{"arch": "convnext", "model": "rotation predictor", "dataset": "photos of plants and fungi (iNaturalist)", "train_examples": 90422, "image_size": 64, "crop_scale_min": 1, "horizontal_flip": true, "translate": 0.06, "isotropic": false, "norm": "layernorm", "hidden_act": "gelu", "mlp_ratio": 4, "inner_norm": false, "drop_path": 0.05, "patch_size": [4, 4], "conv_stem": false, "depths": [2, 4, 4], "widths": [80, 160, 320], "kernel_size": 7, "init": "lecun_normal", "residual_init": "scaled_by_depth", "optimizer": "adamw", "learning_rate": 0.00083, "beta1": 0.9, "beta2": 0.95, "eps": 1e-08, "max_grad_norm": 0.5, "max_steps": 22700, "batch_size": 64, "epochs": 16.1, "lr_schedule": "cosine", "final_lr_fraction": 0, "warmup_steps": 680, "weight_decay": 0.1}
Rows from block 2 of a small rotation predictor, named by matrix and row number. Rows with one number belong to one neuron. Each number is 128 + 32 x the weight over its row's rms, rounded and kept within 0 to 255. All counts start at 0. Numbers have three digits each.
After each neuron's rows are labels from the 100 images, of 14976, where the neuron reaches its highest value: "patch colour" is the nearest of a few named colours to the mean colour under the peak. Only what is clearly more common there than usual is listed. The data: photos of plants and fungi (iNaturalist). In brackets: how many of the 100, against the usual share in percent.
# fc1: MLP up (model.blocks.2.mlp.fc1.weight, 640x160), inputs 0-159
# fc2: MLP down (model.blocks.2.mlp.fc2.weight, 160x640, transposed), outputs 0-159

fc1.346:107107138086084162112162081152157176210112104115132125083160071124154164179152100133093133117140164132139130179101153141159069128154146124120212167170151197179135082104107097108073148186148123125117146161167183103157098134124132078132089099156108154080153178065193180123078084085193151183116121166190173112114070136105066122139138114153112131122055151117122140151128147151154129135126138098171145117134076098131139151101099123132126133177119118169102148090131150139129126128117138
fc2.346:121138139120167163130128067117096166129124108074145104146079146136098128138094119061132080133154177170099105125149073148106122189088145166138094088161104137093181135091149157160122069110150161158114170197127161176165093215131094096104116107136085160153165114162071160140146157136081155166158118125148172138119118113126117095102102101149112123149140147139086157142121100059120106160135135145182171109122077196097148074192161134067118101147109158177126102127108197087136170105114173
patch colour: black (27 vs 3.6)

fc1.235:141123168119141139133077167124120098131068125136151135145129057103142130162150092099147133116126119136121130143156105186160112085171120151090128130078103177117121105116140108109112183163072144088083160104131131155134157158195169118124085123107158137166140086083093163163098135157104107133130145159166140104126148121142097148124083094123150122087108091144109110092079018224211125124142111131146078109143150162101155152046127055099097098166128162134167125138143020110155129122129108
fc2.235:127144131139148113083147156096129113141149108140158124145091072092114111170114195152100137128140213055152143149168145178138099078128094130129125085147131078101110132151140138109139140170141157112135130148114143046133105104110127131175140143101097109141170185138098149139135108158099145119101119133119121122133106100185096129157090066172175131136185138190100209142047086119186066108132105154031150143157107111148124153134080130121159132186191182147078179127120162155134142135177155
patch colour: green (29 vs 6.1)

fc1.573:185062095127127121078114117133126091143098133087122149110148092131146156123135063091175159139132144150138145191075126163159079139161105127129208134130093160075138128176110087139070135107147128159114112126085150089134098123176114109214121123131120154120125145162133119122150112185116118097083100151166144117064164152107130111159140110151113130135118116098092103146203080158135163107129170109184080175105089104128127079108173094122085150144164190117118218149102187085149109128066072
fc2.573:114108082067130083130124131154077138122139164138130108166097208153154129155066144151134070138096159144105167104181086109142055215100142146134104093128111167117086092088114111053133117099159134085141141121113124130124106166111093130173151143157147150154133139138120140175115176073130093117192122113155108125092115080194103143185169088143145153137178118095131143136123110100107180156159145135128143160152127129158082152137124102182083081142117158146072093116108159014101157167131138
patch colour: black (29 vs 3.6)

fc1.153:128121069136122127126122126150137174128188093170118114124082079099122191126102131075153159144105093099137121097152095086099122121169145179102095083110096093140134149132143092166109113106073131129116161118196171110146104116152151118096086125131094146181153110121142111211157181140176136112118126145132155072141098136123107122097141109194122124140094131165170127183158103137143138175132101087129109075140151144131150091122061077060161165142118121135176133124106009097229143128137083
fc2.153:149081185141151138070130102101132112159118100145087131096170124140107163118160188115132167149150176134140066099129157170092143101143155162127088087192139101073201151095153203145100147162185112122104105146090128109093154125154128097124152133103141105147143110118093167162166115161103131099113083077087142102175148181141153172177102128134110093140174120122195159123082121121189082152137172165112097071121128115095140089133082161121132121142148076148119210151081085096143139050118146
patch colour: grey (74 vs 49)

fc1.570:132118162114124201155114160115121127163195054141142119150122096172120106126133146073103164098122118151115133126149080073123135137093103126140104070117188137146079129146144131129073175179112117145113102118124133114124157097121189137051126119161060144177144057107120110184149170135159158188121151171112130133170099093131171155107121095121095118069126145149089122146139108152171135105151077153132168097151116160153184149136090105111141140110084148159185132085076029109187128136123198
fc2.570:117087192106153180124137127138087083058094077156074167100180142119122101176180154083110135093176089141105126068134100113086129112113127186143113103134134163104146162094168165114121093103169126139095098175136118190172103118152088098095142149109112165134150085064158136123116080158123166142113080090093138108147105168173119082122124160089122085115170181129158110144149138060112086132100168168190144067082093125077155079137128134073149102135132126171160115135095097176128151110159149
patch colour: green (34 vs 6.1)

fc1.28:086159160125116116129117168100093159154133106123096165182115114175168142125126090153105096133101076142093187227116140118109106122152124142157099082104157078152096181152201103116174186167149155117129092102154125088141143128132080113131135117169096154122172081122044125138123158128109104119172104077114138175116085152119153200149137124119099153095158145123149187149143178167132083085153201159119133113142096126120132186167082092149139136072159120141136090225109095108159125117150101
fc2.28:118164107155133145195092138126170150107147173162143159132139101149142140068154075099096162094155105147113120175075016100098152130166178140173168193111121139119156150170139116167105075068137125177117085111111094081112101145127129140100080134109095088102088159226092165081127130151099131121098119206145141101126128143074144132105114135130138094126182107094114103132118140124120134166105131125142167124175088208111096136103130051126129111097163148098115122173144150176145142136176144
patch colour: grey (82 vs 49)

fc1.157:148185169128143158162097101121094099099106122184175128170126161085145099149131115093116136152157142137132193139100139097075130084109128168128080074114077141150064164135178132132103142133161114165214080115148057118131127080120080134090090152152081106123150137143132153124106195105071140180130123156043109133126133165085116138079060071161136128106112109119120120174141144104130101083187160089132154187099141115156101128162091136194143119051132118156127148172118126110128163127093146
fc2.157:044171132129168101187062149130138163155145145170180131178115123124139140094148129127041147087127127155145102161100067111129149113158157148160155185087119098135115110138130143081197085087120165175111113136169125102141059100099087123161107163138140140095114126164097172097166122135105118121145109172159144160129098141130095104121120112106152087119232109152147151106095166109102123161115158132121145132156066154133076144062151074198144116086147156115141098139065142179119180118130085
patch colour: grey (76 vs 49)

fc1.471:135160156123172118113139131107146137171163089153093139036151121172148148187151118101063090134111112134106140089112082130123141082136108143131132116150151113126150121091137117152110176157172168114104140115194140147137136076175158084113094112120141186077120086168086154155143115122136161129089114145125125205083077139172146218117139109132130156096067108157148180179160123208141086093126093157117148205108094138093132194149138105118100129153091087141163180088112120106115157134184169
fc2.471:125108123082069111178098075167149130109126145089148097189103113126127111159120165143079145104085132088077156051162131125164096173091097143151163148170146128127095099121088116104123170128125202153153131108125132193195092130135111112154150166110137170064133151133097116128168196125104092143169143128156107186159106075147086160141168145158114150141072128085118126124109095080110132182156142118078166146201118145168163076132138100139096130205118129186099110083127170087144157142105100
patch colour: brown (67 vs 35.4)

fc1.271:165089133105105162209111138198103157129189121134154086110100128133193146127125072125091114099153138157185159101101160159124183123122097118135146119116112152139174150128161038095142124092111128119135137140160177089178121146136099101103105102139108180144197165104077095211131158058168133147107177127126149142095080062122144136131109116127123100118123162110128135121185117182092116082155140056096080110192067103161123130122165105134154128152154126111164136107064093116142132148170114
fc2.271:107153126123144146143129169187124125123159112168121155092181116101113133161162103098152180149133087138065103147114084054116176110156144096101131157122126084142112150192131123163138108081109083181141063092166128216076156127112164129113108106129173124096075092133149152103087102177157109127099105138119114082144139158091147098127166182090107080127133184098154083090116180101112139153087135101201151123155170168099097124116153104135146136083149127053180092170114196096105083122112125
patch colour: black (78 vs 3.6)

fc1.468:107114090152121096157181080135075091113133118190152122129085135182104177167125093159131131116104176178085155174152127174114132152095132086103134161122138124107176101160123130112130089082107171066088175131090106124141110094115121082181136078113151125143153145092137110136137133117158140126195135138152113103151142111149118120105126154047129114120191144120155123119106127119108088137148162098088158124108128088079171082139195115158053199139218139159096084174096142116182132182148056
fc2.468:128113048112112070128135203179180124173148144159139096117077120175175120104094129187161120147088129099105190121153145125165077138121078063117135136098147172152076080147069115072129167110074127111148187078121077130178100132100109177164149138171121142170118172149125125160115142091132094097168134142168085142159141092140136132148138090191126172132107097137117118111103119134130193112170114101069109184138126139181143124145141095135080172145110163134065147126132151091136127193144128
patch colour: brown (67 vs 35.4)

fc1.609:129082124134097170144105143120104160127255122093130115108139113095108117116077150062153094099143100181115112222175157168119143129144107135146108159152074128135109134173126134110129129170146140135090131086146129154090104152057118169112107153134106122169127096174120127119122069196095137123169146188105142090144130131102107105082088116153111113121122114145158106125166119167099100161134090110189145122104138156092123094089072126098113170174139119120146094124137099140151166005108089
fc2.609:157098147148136121071143103192136127166219131144080117125111134131149150135166121107159162164128122122106102076114142152126152177122108042122124120161120123138142135151125093134111162181121166109149128123116127090120137131137127071132121103161126127063126149159152158159126146098083104115078138165166098135121107156137104118057145131166122139123096102067088093096255124152143138140140133108088161164178124125129177138141123111091146155153179120087153165150164141096195125000152146
patch colour: grey (74 vs 49)

fc1.444:121107145128140106120133114104105158160132083142086139067113119119127106156140180075145130156150120174153098118176060107129137141075129116155118131139176154159127152089148095156140153185096155098164137078092126124145115136096153131086125115113131152158091107049171127138076114065192161211116158154128135106153083130097154149104087141145079126077125116175145092183098076136140133155163134129121136092117106118176132216139094131113130170075120184199099181092077071078144086099121168
fc2.444:110123215144136199098121105110135089095107078156076152139177104135151124166193125094169118102170085118125139038122097152105167134135131163124133104172147151099177167126164149168133134127170112125090072134122125178102119116180138081136132142096087144142129147061152096126127136164069166115131098090086104125147131147126104139171117201084099063101118152124157143124159139066166078097118130146170135088106089158075198090137170165088146151158149088151152078110102126162114156166112155
patch colour: pink (47 vs 3.7)

fc1.1:084125138150148103132134083163079087200131110065112056125145130105112114113148099152131129133117109173136124169099145195163099103181148097136121146127087165104193097109184118061138166102126067157113124093084093162165149057184121075176147093097109158096134110108130088138138168113125114090172149096151149143145119120157139111144185160081100153128174137107082160127166132140114088124053151150153117106138084121153147109135169167141111129106158236083142148116126164091115134144184091
fc2.1:120121123086121106143114103097083077111133147069065117161125152137140085116097182150109064106129176153175147064170185148136080191111097182171083114156103200102130121074131124116142171140167116120123167108105103137149095121133058107130220161159104131157108155096088109122098155081151136130149096091134152134097138117185072175136151104135187150148127114133115164198152083132154117135134145153088125136067145096136072125157136143153089075177118167182105106082104090108143135112129136
patch colour: black (74 vs 3.6)

fc1.321:115135126093149121128133139077118124132144080130115107121143096164190140143129126063158114158108059145137127140174099104103156129100111115106112170167242152154105173123149137142127135130157138140138153124102142074157076127113155125077207068158142159164103156140119117156116126152167101175160117163140076123119047115129109163140101171177067163117133118139171119097139057140151123131162126164178179134188140147126142135130091149125178069119149064141182174096097054160127124095099181
fc2.321:147084162094100136114142080160144190017143072150115110091179062082146160102220139137152165131123059138074140086161083123142101111125135160080147098164116102157109136078114125145128110108153166141123182125072125120118134124136150108134131171119080165082147182135167144113137142139084116103067092103128083106123113089116113162108169086135152138081134077126118074169168127105169151099143162138092104124113104143136184127075097114088139150137138088185132107167133104153174092134125183
patch colour: pink (50 vs 3.7)

fc1.26:168134162130126130170116161153141161146052130153127097199149122202066116125101097175106135137124173113071132171111092108126127081090123122164168171149110168101171157116095076121127130137108086148156130142114182103118083143056159151125147080111119186099134129166120163116103139181138076129089151116168169104103150139182088118144112105059103104163081145124087086119155160149134059140089149142152156147118091092107100166210181111111084120168180159092103159125155167122142131093104093
fc2.26:113104080124152148161151134125137116145155133152112145127118181196118092143038094119094131134135130155118106095137125128090141198123121131115053108166117115084102129084140154213139111158172118127135122122035098168164092127136107101112166093154077075184134115142099108145096123104148136216103113145113164075109158134127124131161116061171121101145096137070142118137115128151118142127096133154152107136039156143106099119195134110129143156115154167115183184066129129061165171074142128
patch colour: brown (64 vs 35.4)

fc1.330:130149167073103148110091141135070176184149085125106068165115066149131101154130145082106101092149103178184103118133097137162098064148095098144095138134129149124119132134074084139096099129133082121114104103117155118165175127132142165153156106104178155145137108184159130143176119192152172094170203133109146142106135124161143100107138131102083137140165153117096088152182098102152121098096095113132192157085142048134150129143068124124045170125145182123169089098083160105120180174135169
fc2.330:185179133166086142068147115169042124111117108130106130107159091078084155093153071105171110174129096176089100102118107098124146113126166154094118132083082164141107123145158104086085103062174106170148070137183179104064168183182157093153080134159165176119178119093109189133121098133130130162123147125099157130118126149155146167096128203100069133107163115148155126132144171079125127109095133105149125129141130151101146141105174096128143049146126167142183114125146149118140140072120104
patch colour: brown (71 vs 35.4); black (26 vs 3.6)

fc1.352:101087138134146119082076128130131081132131094131139120105102079152072153151122132151103159088147170163127111138185121162129177061184177163078121100058111125146209127115185113115120114134079117162105129148114103164097203153132198153154065111143132141185114143096088120179104173112131147122113156130149158157152126110150137125109150151072149116064130072133097102090080130146152133101106082145102093101161133135141163133029139070133133119156138163113170129113147040135177095145133118
fc2.352:089114119132148106071139137097167126134108135091141117189046118127132077107080151130146104150129161095104142184124175166136086103124095137178139112097122165134108111165112103111158121122145163092133124119121138057090052176114078152159125145080143137183156149164090109154148122120095129162123126154150114141082150095159091093112108095155158125158184065163087181178060097089149063140164101139080158153178066138148117118173136104132121138158168145157095107117154228132120185165125121
patch colour: green (39 vs 6.1)

fc1.59:161087190119082179113086120146092156109141096056181164123160133154183153139090051111147170148120169115170086147144142084061154106127162095112167144149111076131152156108141076126178159161130114139152125115170151099159090108106092150085153173141127182087164153156088171116176144099129121143099107086112141116114146124131109123151143115160057146110151130170181196131182088149137110050135155106099077125086135130128078152102142089120170138147155154094165150143114147096163068186138147
fc2.59:063097154097189106136137111198150124107171107145182125126117176105118148199136175137127144152116105127055094152149121091135139075137113137085135119140123095139066111136122124188177141116144124154130126133101135221136133093084138143106074165061122099153173160102144134127054109174181130139107088125132081102140225109074148143140160137042119107105079161167145113108105131127082117083122076110160097117100133092132044122133166172125137146166162120143138101122124136114130095113119112
patch colour: white (79 vs 0.9)

fc1.350:138111154208089113182086142156133158141161126083122091163087150148129162101096136145169097178157171131190132076117088137114180179076120148095147110164149122092123087157054115095108111177186098117116084118103127118121168113147154159066157145150133111171134137106178133145081154144164151121162177104107099115156094087151130156102115130140155131115136112165075085042162131066114105163171114107165154114122116093200196131093130142074123130142092091156097107159096125109121053144124133
fc2.350:083196149162140111226166122137132141045089168052152135121136151156130094097097088147060065101113124118096174171140133110136073140126149160076138130095144156190090122142096187117178143133163130154135155186141083139104205097065190110103086106099136137104098147177133137142139165097160131108128105184171106137167097108109186125088162094127118123070154164114183087149095145111095170141161135124109121129147135143143100092130133121144156097159136118128137156128121144095135102172094092
patch colour: brown (67 vs 35.4)

fc1.523:121114111111111115198171077088157099111082118084092119088135161086171203124165070146130110144192124133122112157142147163128149159104184117126171171212101136149129122138142105132129150110132169099158152200159161120158065143155181120125118101073095167105156166110161186127100079104170170132127154166058094170072118110125085128181077177165057135156143165153171095124120123119127146191157134090119148159163128082136122191110131121133129088123127108126081144114113132164135103116142144
fc2.523:131099151174118137073109106142116185106069072125134111121120097086056109124180079101169143083133105156056134125129131152122135080084159122095126047147090180113133124139150134147091108121144155089133161128138182146093110154138141100143055163127122149120168131128145141100128107112086143153158105154110186155066110139134122198057093132092128131106145148166094136129132069104130097146141205154138106113108064138130151180168139113069142141170132103198113054119122090139143160191094154
patch colour: pink (34 vs 3.7)

fc1.211:141074165091126129129152106092118113099153110128125121101072120139168123183140120084166107101122202113184128157160164093096149119124130130104138118168115112175155142104088103110180176137128137089174157146184147143176129057117120138131143162092085146119204129146084080122154100086147185117213057096107128066110155123096137148124136085158128095049176137118163151118184110161147117095176186073054141149137097158167117128092103100138085185145134106102112117152110143143129106139156150
fc2.211:061082113139171126138086189149117151163184134172184150170074132108101140159115095135112156131100134139099066182142060097132200122162130103074103117122103147129116130134135097206163098088113100156126090092177134177143128173105144105100057139116155106145192097196099153102117129152166128131100110181108064073116189134072090147181112119113148055131151152127123145093109156092084143130090081106132140125123136157129082162127161122145143176142168137101156125112091147104162155140108115
patch colour: white (53 vs 0.9)

fc1.165:111186136099144136193137162114113092115102112192133155137116151084113089118077106123088112129127078125103140183073114140089126103129127088139136073159135145161077107152195124116151166121151123107178108094118139081122163119152083157165132097091130131165135143147107145132076174172097155161113103165072133100126070125075136086130104180098122151081175214075118188191166134150131149063158100140165112192082133131107119158153137091120128130091180102177155106127129116110187193115114157
fc2.165:151129113139140127179135162122192122157177183158171127177103140108125162158132121105093170111114156159176108142129043095149144080132138107138186185091148098142152113096125117205121100090066170128134104122130108107156067122094129155140126163153124131164141141170126114143135113137077146147093160183180118156168139132148110135104163073136131115091170103127080102107104170091105115095130121096121178139166029174152096175095144027110102166074166137124080137128117164173154132126171116
patch colour: grey (78 vs 49)

fc1.53:116158159084182129103108195114163157125132084189084123157145099138089094150133151164120167115098063200111165109121125157163109133145122124155120063108059130134071154125156104140134121167140082157102049133121117105145129122153089191101096100150142114178140185128107155144098222131100150096093122148116139155132099163095118118082108100120117153123134166148096146157124185149137155082118085108128106120086105142097144157233119123137141142134160098108120139171087109144213176167104082
fc2.53:192114148128121170125099118132128153102122154116170152167148115109097128139141094070077149118164144176080093148126057098089168070129157105148160151110077107089151161156172145151088080076122121161118077162163179115115109136145140100087088172096139099116165076146085125103153113205052186142081160149100156114116129164092106102107123127094160079105171138146122157139137134091136098158092159158142150086189082161075140118130160065108157098096167135094132109142066168145130188149155145
patch colour: green (31 vs 6.1)

fc1.503:123073133107171106095078148137101113128067094121122154148129063127113107180084129148098136072096125144108128125181107167141137096151096152135111123076148141131191083103136058104080146129079142096095161099114148111121157158147163165132035136139129154125087119119104125202126109156130125167113116195173147086127158155063126171130090116089135155064140106079103149094100080147205118104129094169120117119148141159163143137050142080087111115211134142140131151133151055120163118119126121
fc2.503:126101087124171099085160149113148095169112136137159117157096109102131119145093189156148122150125141101116178151150137131147105120133072126180109099153142142131082126130118114128177124123161165093105147138136142075144074142084075190190118154076102092212161185125109127142105168147122121144101136160120105133115149090146069105133102116156159133182152088199096148153041068117153103097143029128075140123127124100145094163181089098110112155179203150155098144105146198147125144159134129
patch colour: green (38 vs 6.1)

fc1.594:108113142145105149078108133127152116166108112121150089148075089150127090172147151130092151091183143178054127114178131178067136087148094154127083110092150143228130145086111100103115131159149144058112142131130137158123150145163100155122106143101134136141107161079124125223123135102168130113176188214087171087154139097167114151148130127088140112123159076085073116091129131164145092103105161139107113106194133113166148127097149074106110139165086133128130129132167045099145109089119080
fc2.594:136074166163096101077127146120097091126115112114141072160078111083108084160101109153117115121087191128187154117157111156176095053081108142103148119096131143167087074124088095134128146164122194090173168130180159136083095125171096136164108148147139134135175113132144109154180157094097101094131158151155133169104069068172105143115088083118111154128167125144101171184149109122136075071178160117108150164094084157183165079130128112100085138156126164147080189124144131151146151085161114
patch colour: brown (63 vs 35.4)

fc1.363:134079169111121145161120115191110157133057119124113130180160070168088093105101107124109183055144148185137109155105080129150127109157164151147124106154156086120206102114097101136111138088105104125105083134093201129142123099139103156152040070163156150133098153154117215132133147137119104101124155156186177142056138105128099198141102101135115116186116113119096139125108160138146120128126136138177220155068137084114125123156164122116122163110118094090119126137125128106168160127099063
fc2.363:090117103148168147123137154177089158107172173133112159155108158164118100127056132112127113207160179169120082121155071124103151187149130144099080118136097191091134132067160138118153132143152075125110103155101147094126125129147155078122170073180117086128160078118065132117122131140105140210129083126089126091127134157137143084118152128154111122181141091086175117115140166133145131126086089157133078102124149160099105111181156100161151133174162129122175153093091153026185130073098107
patch colour: brown (65 vs 35.4)

fc1.551:155129158118090167168107131082119095111135113133148158146110147132136120124164061111143193104137138128104122098133122086078162161110153141100178103168078092121124184140167110082195153128118182079114116180177110148167049131162123170181143102111129157107142106167117079088164107079132126063106114173127083114081129108142106065122140113113062137165123108102125139132169183130103065116192130064171126154096146079147099132160186105162153077137104121128131123193116093091126168105157091
fc2.551:065092135182185166053159109130155141112171095063105172087121095106122111153133166068161136138166115127075128143097157169098144107141131106149124050176119127079150163121150188141184165160112095142088138158087167135148120093087113117098107149096077159155134128109114078133086112142157140181117045096085120127118148136163085144108118118149167102164124108168140147110159085096166120138097132156112080108094121103098092111198090169111178134203150131152103087085106138097112138111159171
patch colour: white (32 vs 0.9)

fc1.462:179070070101140157124153161120102074130136120168124056109099084090107134111121136114156126155107188194154112082129101100156155112123153079125161178134118126131155082160069087170115101117126115078161121132112150127153102113109161143132168122104126121147128106157139115132137123111128097112105190140223056089162161122136154101146115174129100101096180128141091090168121099074143170121142113078117171203102119058156163087114189151089084162143129132160178069088113188116148160155131142
fc2.462:121127028103140105149126184156155198162124133200128139139090128148151136114108039179130152079140104155122155159164078121119141165157134113099089135120115168130128139111118105094119052036121106123120103076110105120130095181100135152106114170178107076114148103203124175112082135109085125101107142201138097140124121126112136134179154099152133105073140119095116137107159149109110196163143093128131157159101151162135172164088146072172148160062138153111137165173105120077130136156133111
patch colour: brown (68 vs 35.4)

fc1.110:150093185128129107133106138186106087156170122125099133134079112101158131137141100136151160120109144171147122142102111221114114122104134150092142125103118152081163092118136113176142164198106117160076151124114124143140161194201160138155153132085128140161142084106138110183120158139164107136133130108079152128121112165166122146182129082104128156074137096105078126075096114207214172122162136120153087183171120127067141145079114123089136136174122181135209105077105049108156109122143132
fc2.110:083133149158180127079166128095109104126145165122074140134091076111146148084078155125090114142148151071132112176188097172106109120135163128118104096148128120132142164157141140061171115205124136111116149163091132046113119087067147090126140066081139116093105129198109126167133140146104127143101093148124138101112104129139098114103147087168156142160174119186130179175101095172167058156124097191067118121179145167118097166139077129173167114132183187152118122142103149154158103134085152
patch colour: green (26 vs 6.1)

fc1.622:133092092149113114169122084165141124070097176121152183102128147132075127141121116181171093185121165133149145106136097084063173116143123132106173174128061114141123169111122131139106091144122143129140169142095116096150169159102082107055114128180172108134113128095169075166142109099160161138085081191064095130158154063075116137114126163135104098149132152113155127042100128145110072151228116132131129124144119145147099097120121116145188124111170117177119161070107117157157090167079142
fc2.622:103162142109150116133143142098143121110163222136093126119106172183173135139113209119114094094091193124133164126099166128151100120133134054107125107124099093141112111128114179099217202142064140137112202141072111149175161087046142109089121111146106116121103142117121125170145157094206105107141099134153063131107143109102145126110128055159158138134114138109156154083103130115124169137166095145123099133137130128157025123129138155159137153152129088165122111089096125096126069153148130
patch colour: pink (27 vs 3.7)

fc1.8:183142148172116125094108173127152125184103116120082130142180111062168134199184139060120142102154110089139153161127154144132100088113126167146094079135154174119153138101155124105131111180089153156128120144179147126157108105190124144090098100153160187084113121098130139103096176095124138114102107101095126149061161160103096110169093064164143062135109113113093132124126088146116132123166109173133110188126140165171172129092066131103058081147162131039161179099108114106147164096100148
fc2.8:114159078115118095122111122165096123132161170175163097156110128133112103118141121171091168130098162116107212061198121105163081184103116099112090115149116162151067086147116146087135127115113192108154163114147160132132100155113158126187105167185119187133090175151169180171142156103132105110144128154142128150147099094229130167115134061129115186114142162096092135119126072087107132139147160139101108183134105132164092157133123092125111144158080175211065129108128115090127152134105161
patch colour: brown (65 vs 35.4)

fc1.310:135100159130091124134119094156176118064118084101139176094157161133090114109154129068164133158147140133131125098122109141091098129123114092111152158172097151135081141135116121095123100164073147127139122113124076124145168118138128125082100083121156144137108130118136081135066094130122196144081116159058112191156100038041126155117171133152108160154122146175188179090120094130119108118184047172164140146066153115113147138108160151121173080150128101181129151049125114103155075186107112
fc2.310:117134130053163103119174186098196196125170155153154108131067168125137179125140179126107127100085167083130166141122117148161114138152087058108132112117131087131112099093119157139154139110076146153128155129024159110164125116065140129098138150163091119111110119158124077177102150116143123116137110156174056118086156119135117134121161072197182134090103114138133153110119137090122168124175112118074137145152093134166059134160142146165118145153152075159135100101065173066153120149165155
patch colour: pink (49 vs 3.7)

fc1.6:143096144118155109078076153081095179107134103077161101109107099112200161126123129112169173138121133099159103094129161183125168113131117144083164185159140157141148159153099145129141139128168161121173186129154214135160058136129170132125197073125137141102131120145182194166111133099116101155135112081112106113085065135121106124158121167170089134104187093115174097123124103096170195109146160134133154154101143131176132134093180153089159106153122114140205133133079083149163077181115124
fc2.6:145122146087117113147123154150108179085134110187130109081179106088126207113208097154135206099123028144067136157166084096137158104144175124087168147137113092156087147131119130136111077087153108159130109095165143118110173114108181120167096170104137129114139155163171174099115110146133110095107093135131121113107134115123146161105153157074148108075187127148156089121135174120131154112137142097120103131115120147124127204074153109147131135067151099129108080224115087161145085173162110
patch colour: pink (52 vs 3.7)

fc1.512:115167087095186123104060139029140098145122100165121127151136081104093151154147158146141118131076096147042181124132172129175085168161187102154151114096080125120095167153157137146146150151153101113118050111120111113137113130062100181146114047120138125137149168179130157117091144171104123048113127197187105188135096147081098126154148131131093184152124152149114122183154144132165141154140115109137161138113081152120130144178139100143146126128135100142083145183152117130161175143101110
fc2.512:181144162163117160126091139153161122072131126155173160169124116134119109171108092079143123146154125132097130167091043077107170118136151086144145156138114085092115159180150126176102070098137145180090084107130126143085086127129124114094101161080118087147151087153095099120132128219073167157129168149099133086155121171048112110156145142111139051104152149146141154147098131077143123142097086138164150096181108129094121113120177077099146167123177090078140154129065181128100176163130154
patch colour: grey (77 vs 49)

fc1.113:108089136102123158092123182099130136182117088127079148193157123091177154138112122161135096149140153159159154133203103135101134084149103160165093133096155172192175102133159100129094148201086107064081134112173176138131146140124118172071071158137153151154147120119103164133148169150081123112141175169143143157152184122138068180168095120143122096083106142092068144085067120148162124099137085097094142138109104136200098122116106098053093105188118091147130157121096116123156163142129122
fc2.113:120101156136145130109152114121107106119091113095128114163109121213142059131069152108123110135129199123161113119171157139128081107086118136148066083162159142106127115129119104148149138214153166079135155204115112122145089173143098166112147126090084169171182060123086131142129188127127160154118148130114092111139113099141161097149080074156104172187088133141135166104108080115124102102136095162123117101110147142139156124167043162094124170195150143143111220060149138133152160115151144
patch colour: green (41 vs 6.1)

fc1.162:143146140117152128133069108117130119146032135174109148186114112155106154148106098051074130136105102161088164160101166099127094099161163162159100101098176112116083163108153174132082081149137054161104098126183141166106146128149094126120080139165055119129121112120105155174125150125124172148087118131156130141175177135105104098143156094163095128161075110142100119207175093108115125158130116120162134089144161109118137100180070089179107188103147110078149155183114142135156176181082124
fc2.162:055152127121155096149057141123213174204113115186141123169126142143142151140115083162096201116121146077097075210097092101120161111145132097139091154088152076112115125217120157134132090134123129155137112095163123145128118121103145128121104137150194097094105124163108168099124088157089105107138129175165081113163116168066136103149123120112133074140167163157179145077085160142106143151107122129142141128138142140120105125071104127176125131071151122085148136137073128141096176173203112
patch colour: grey (77 vs 49)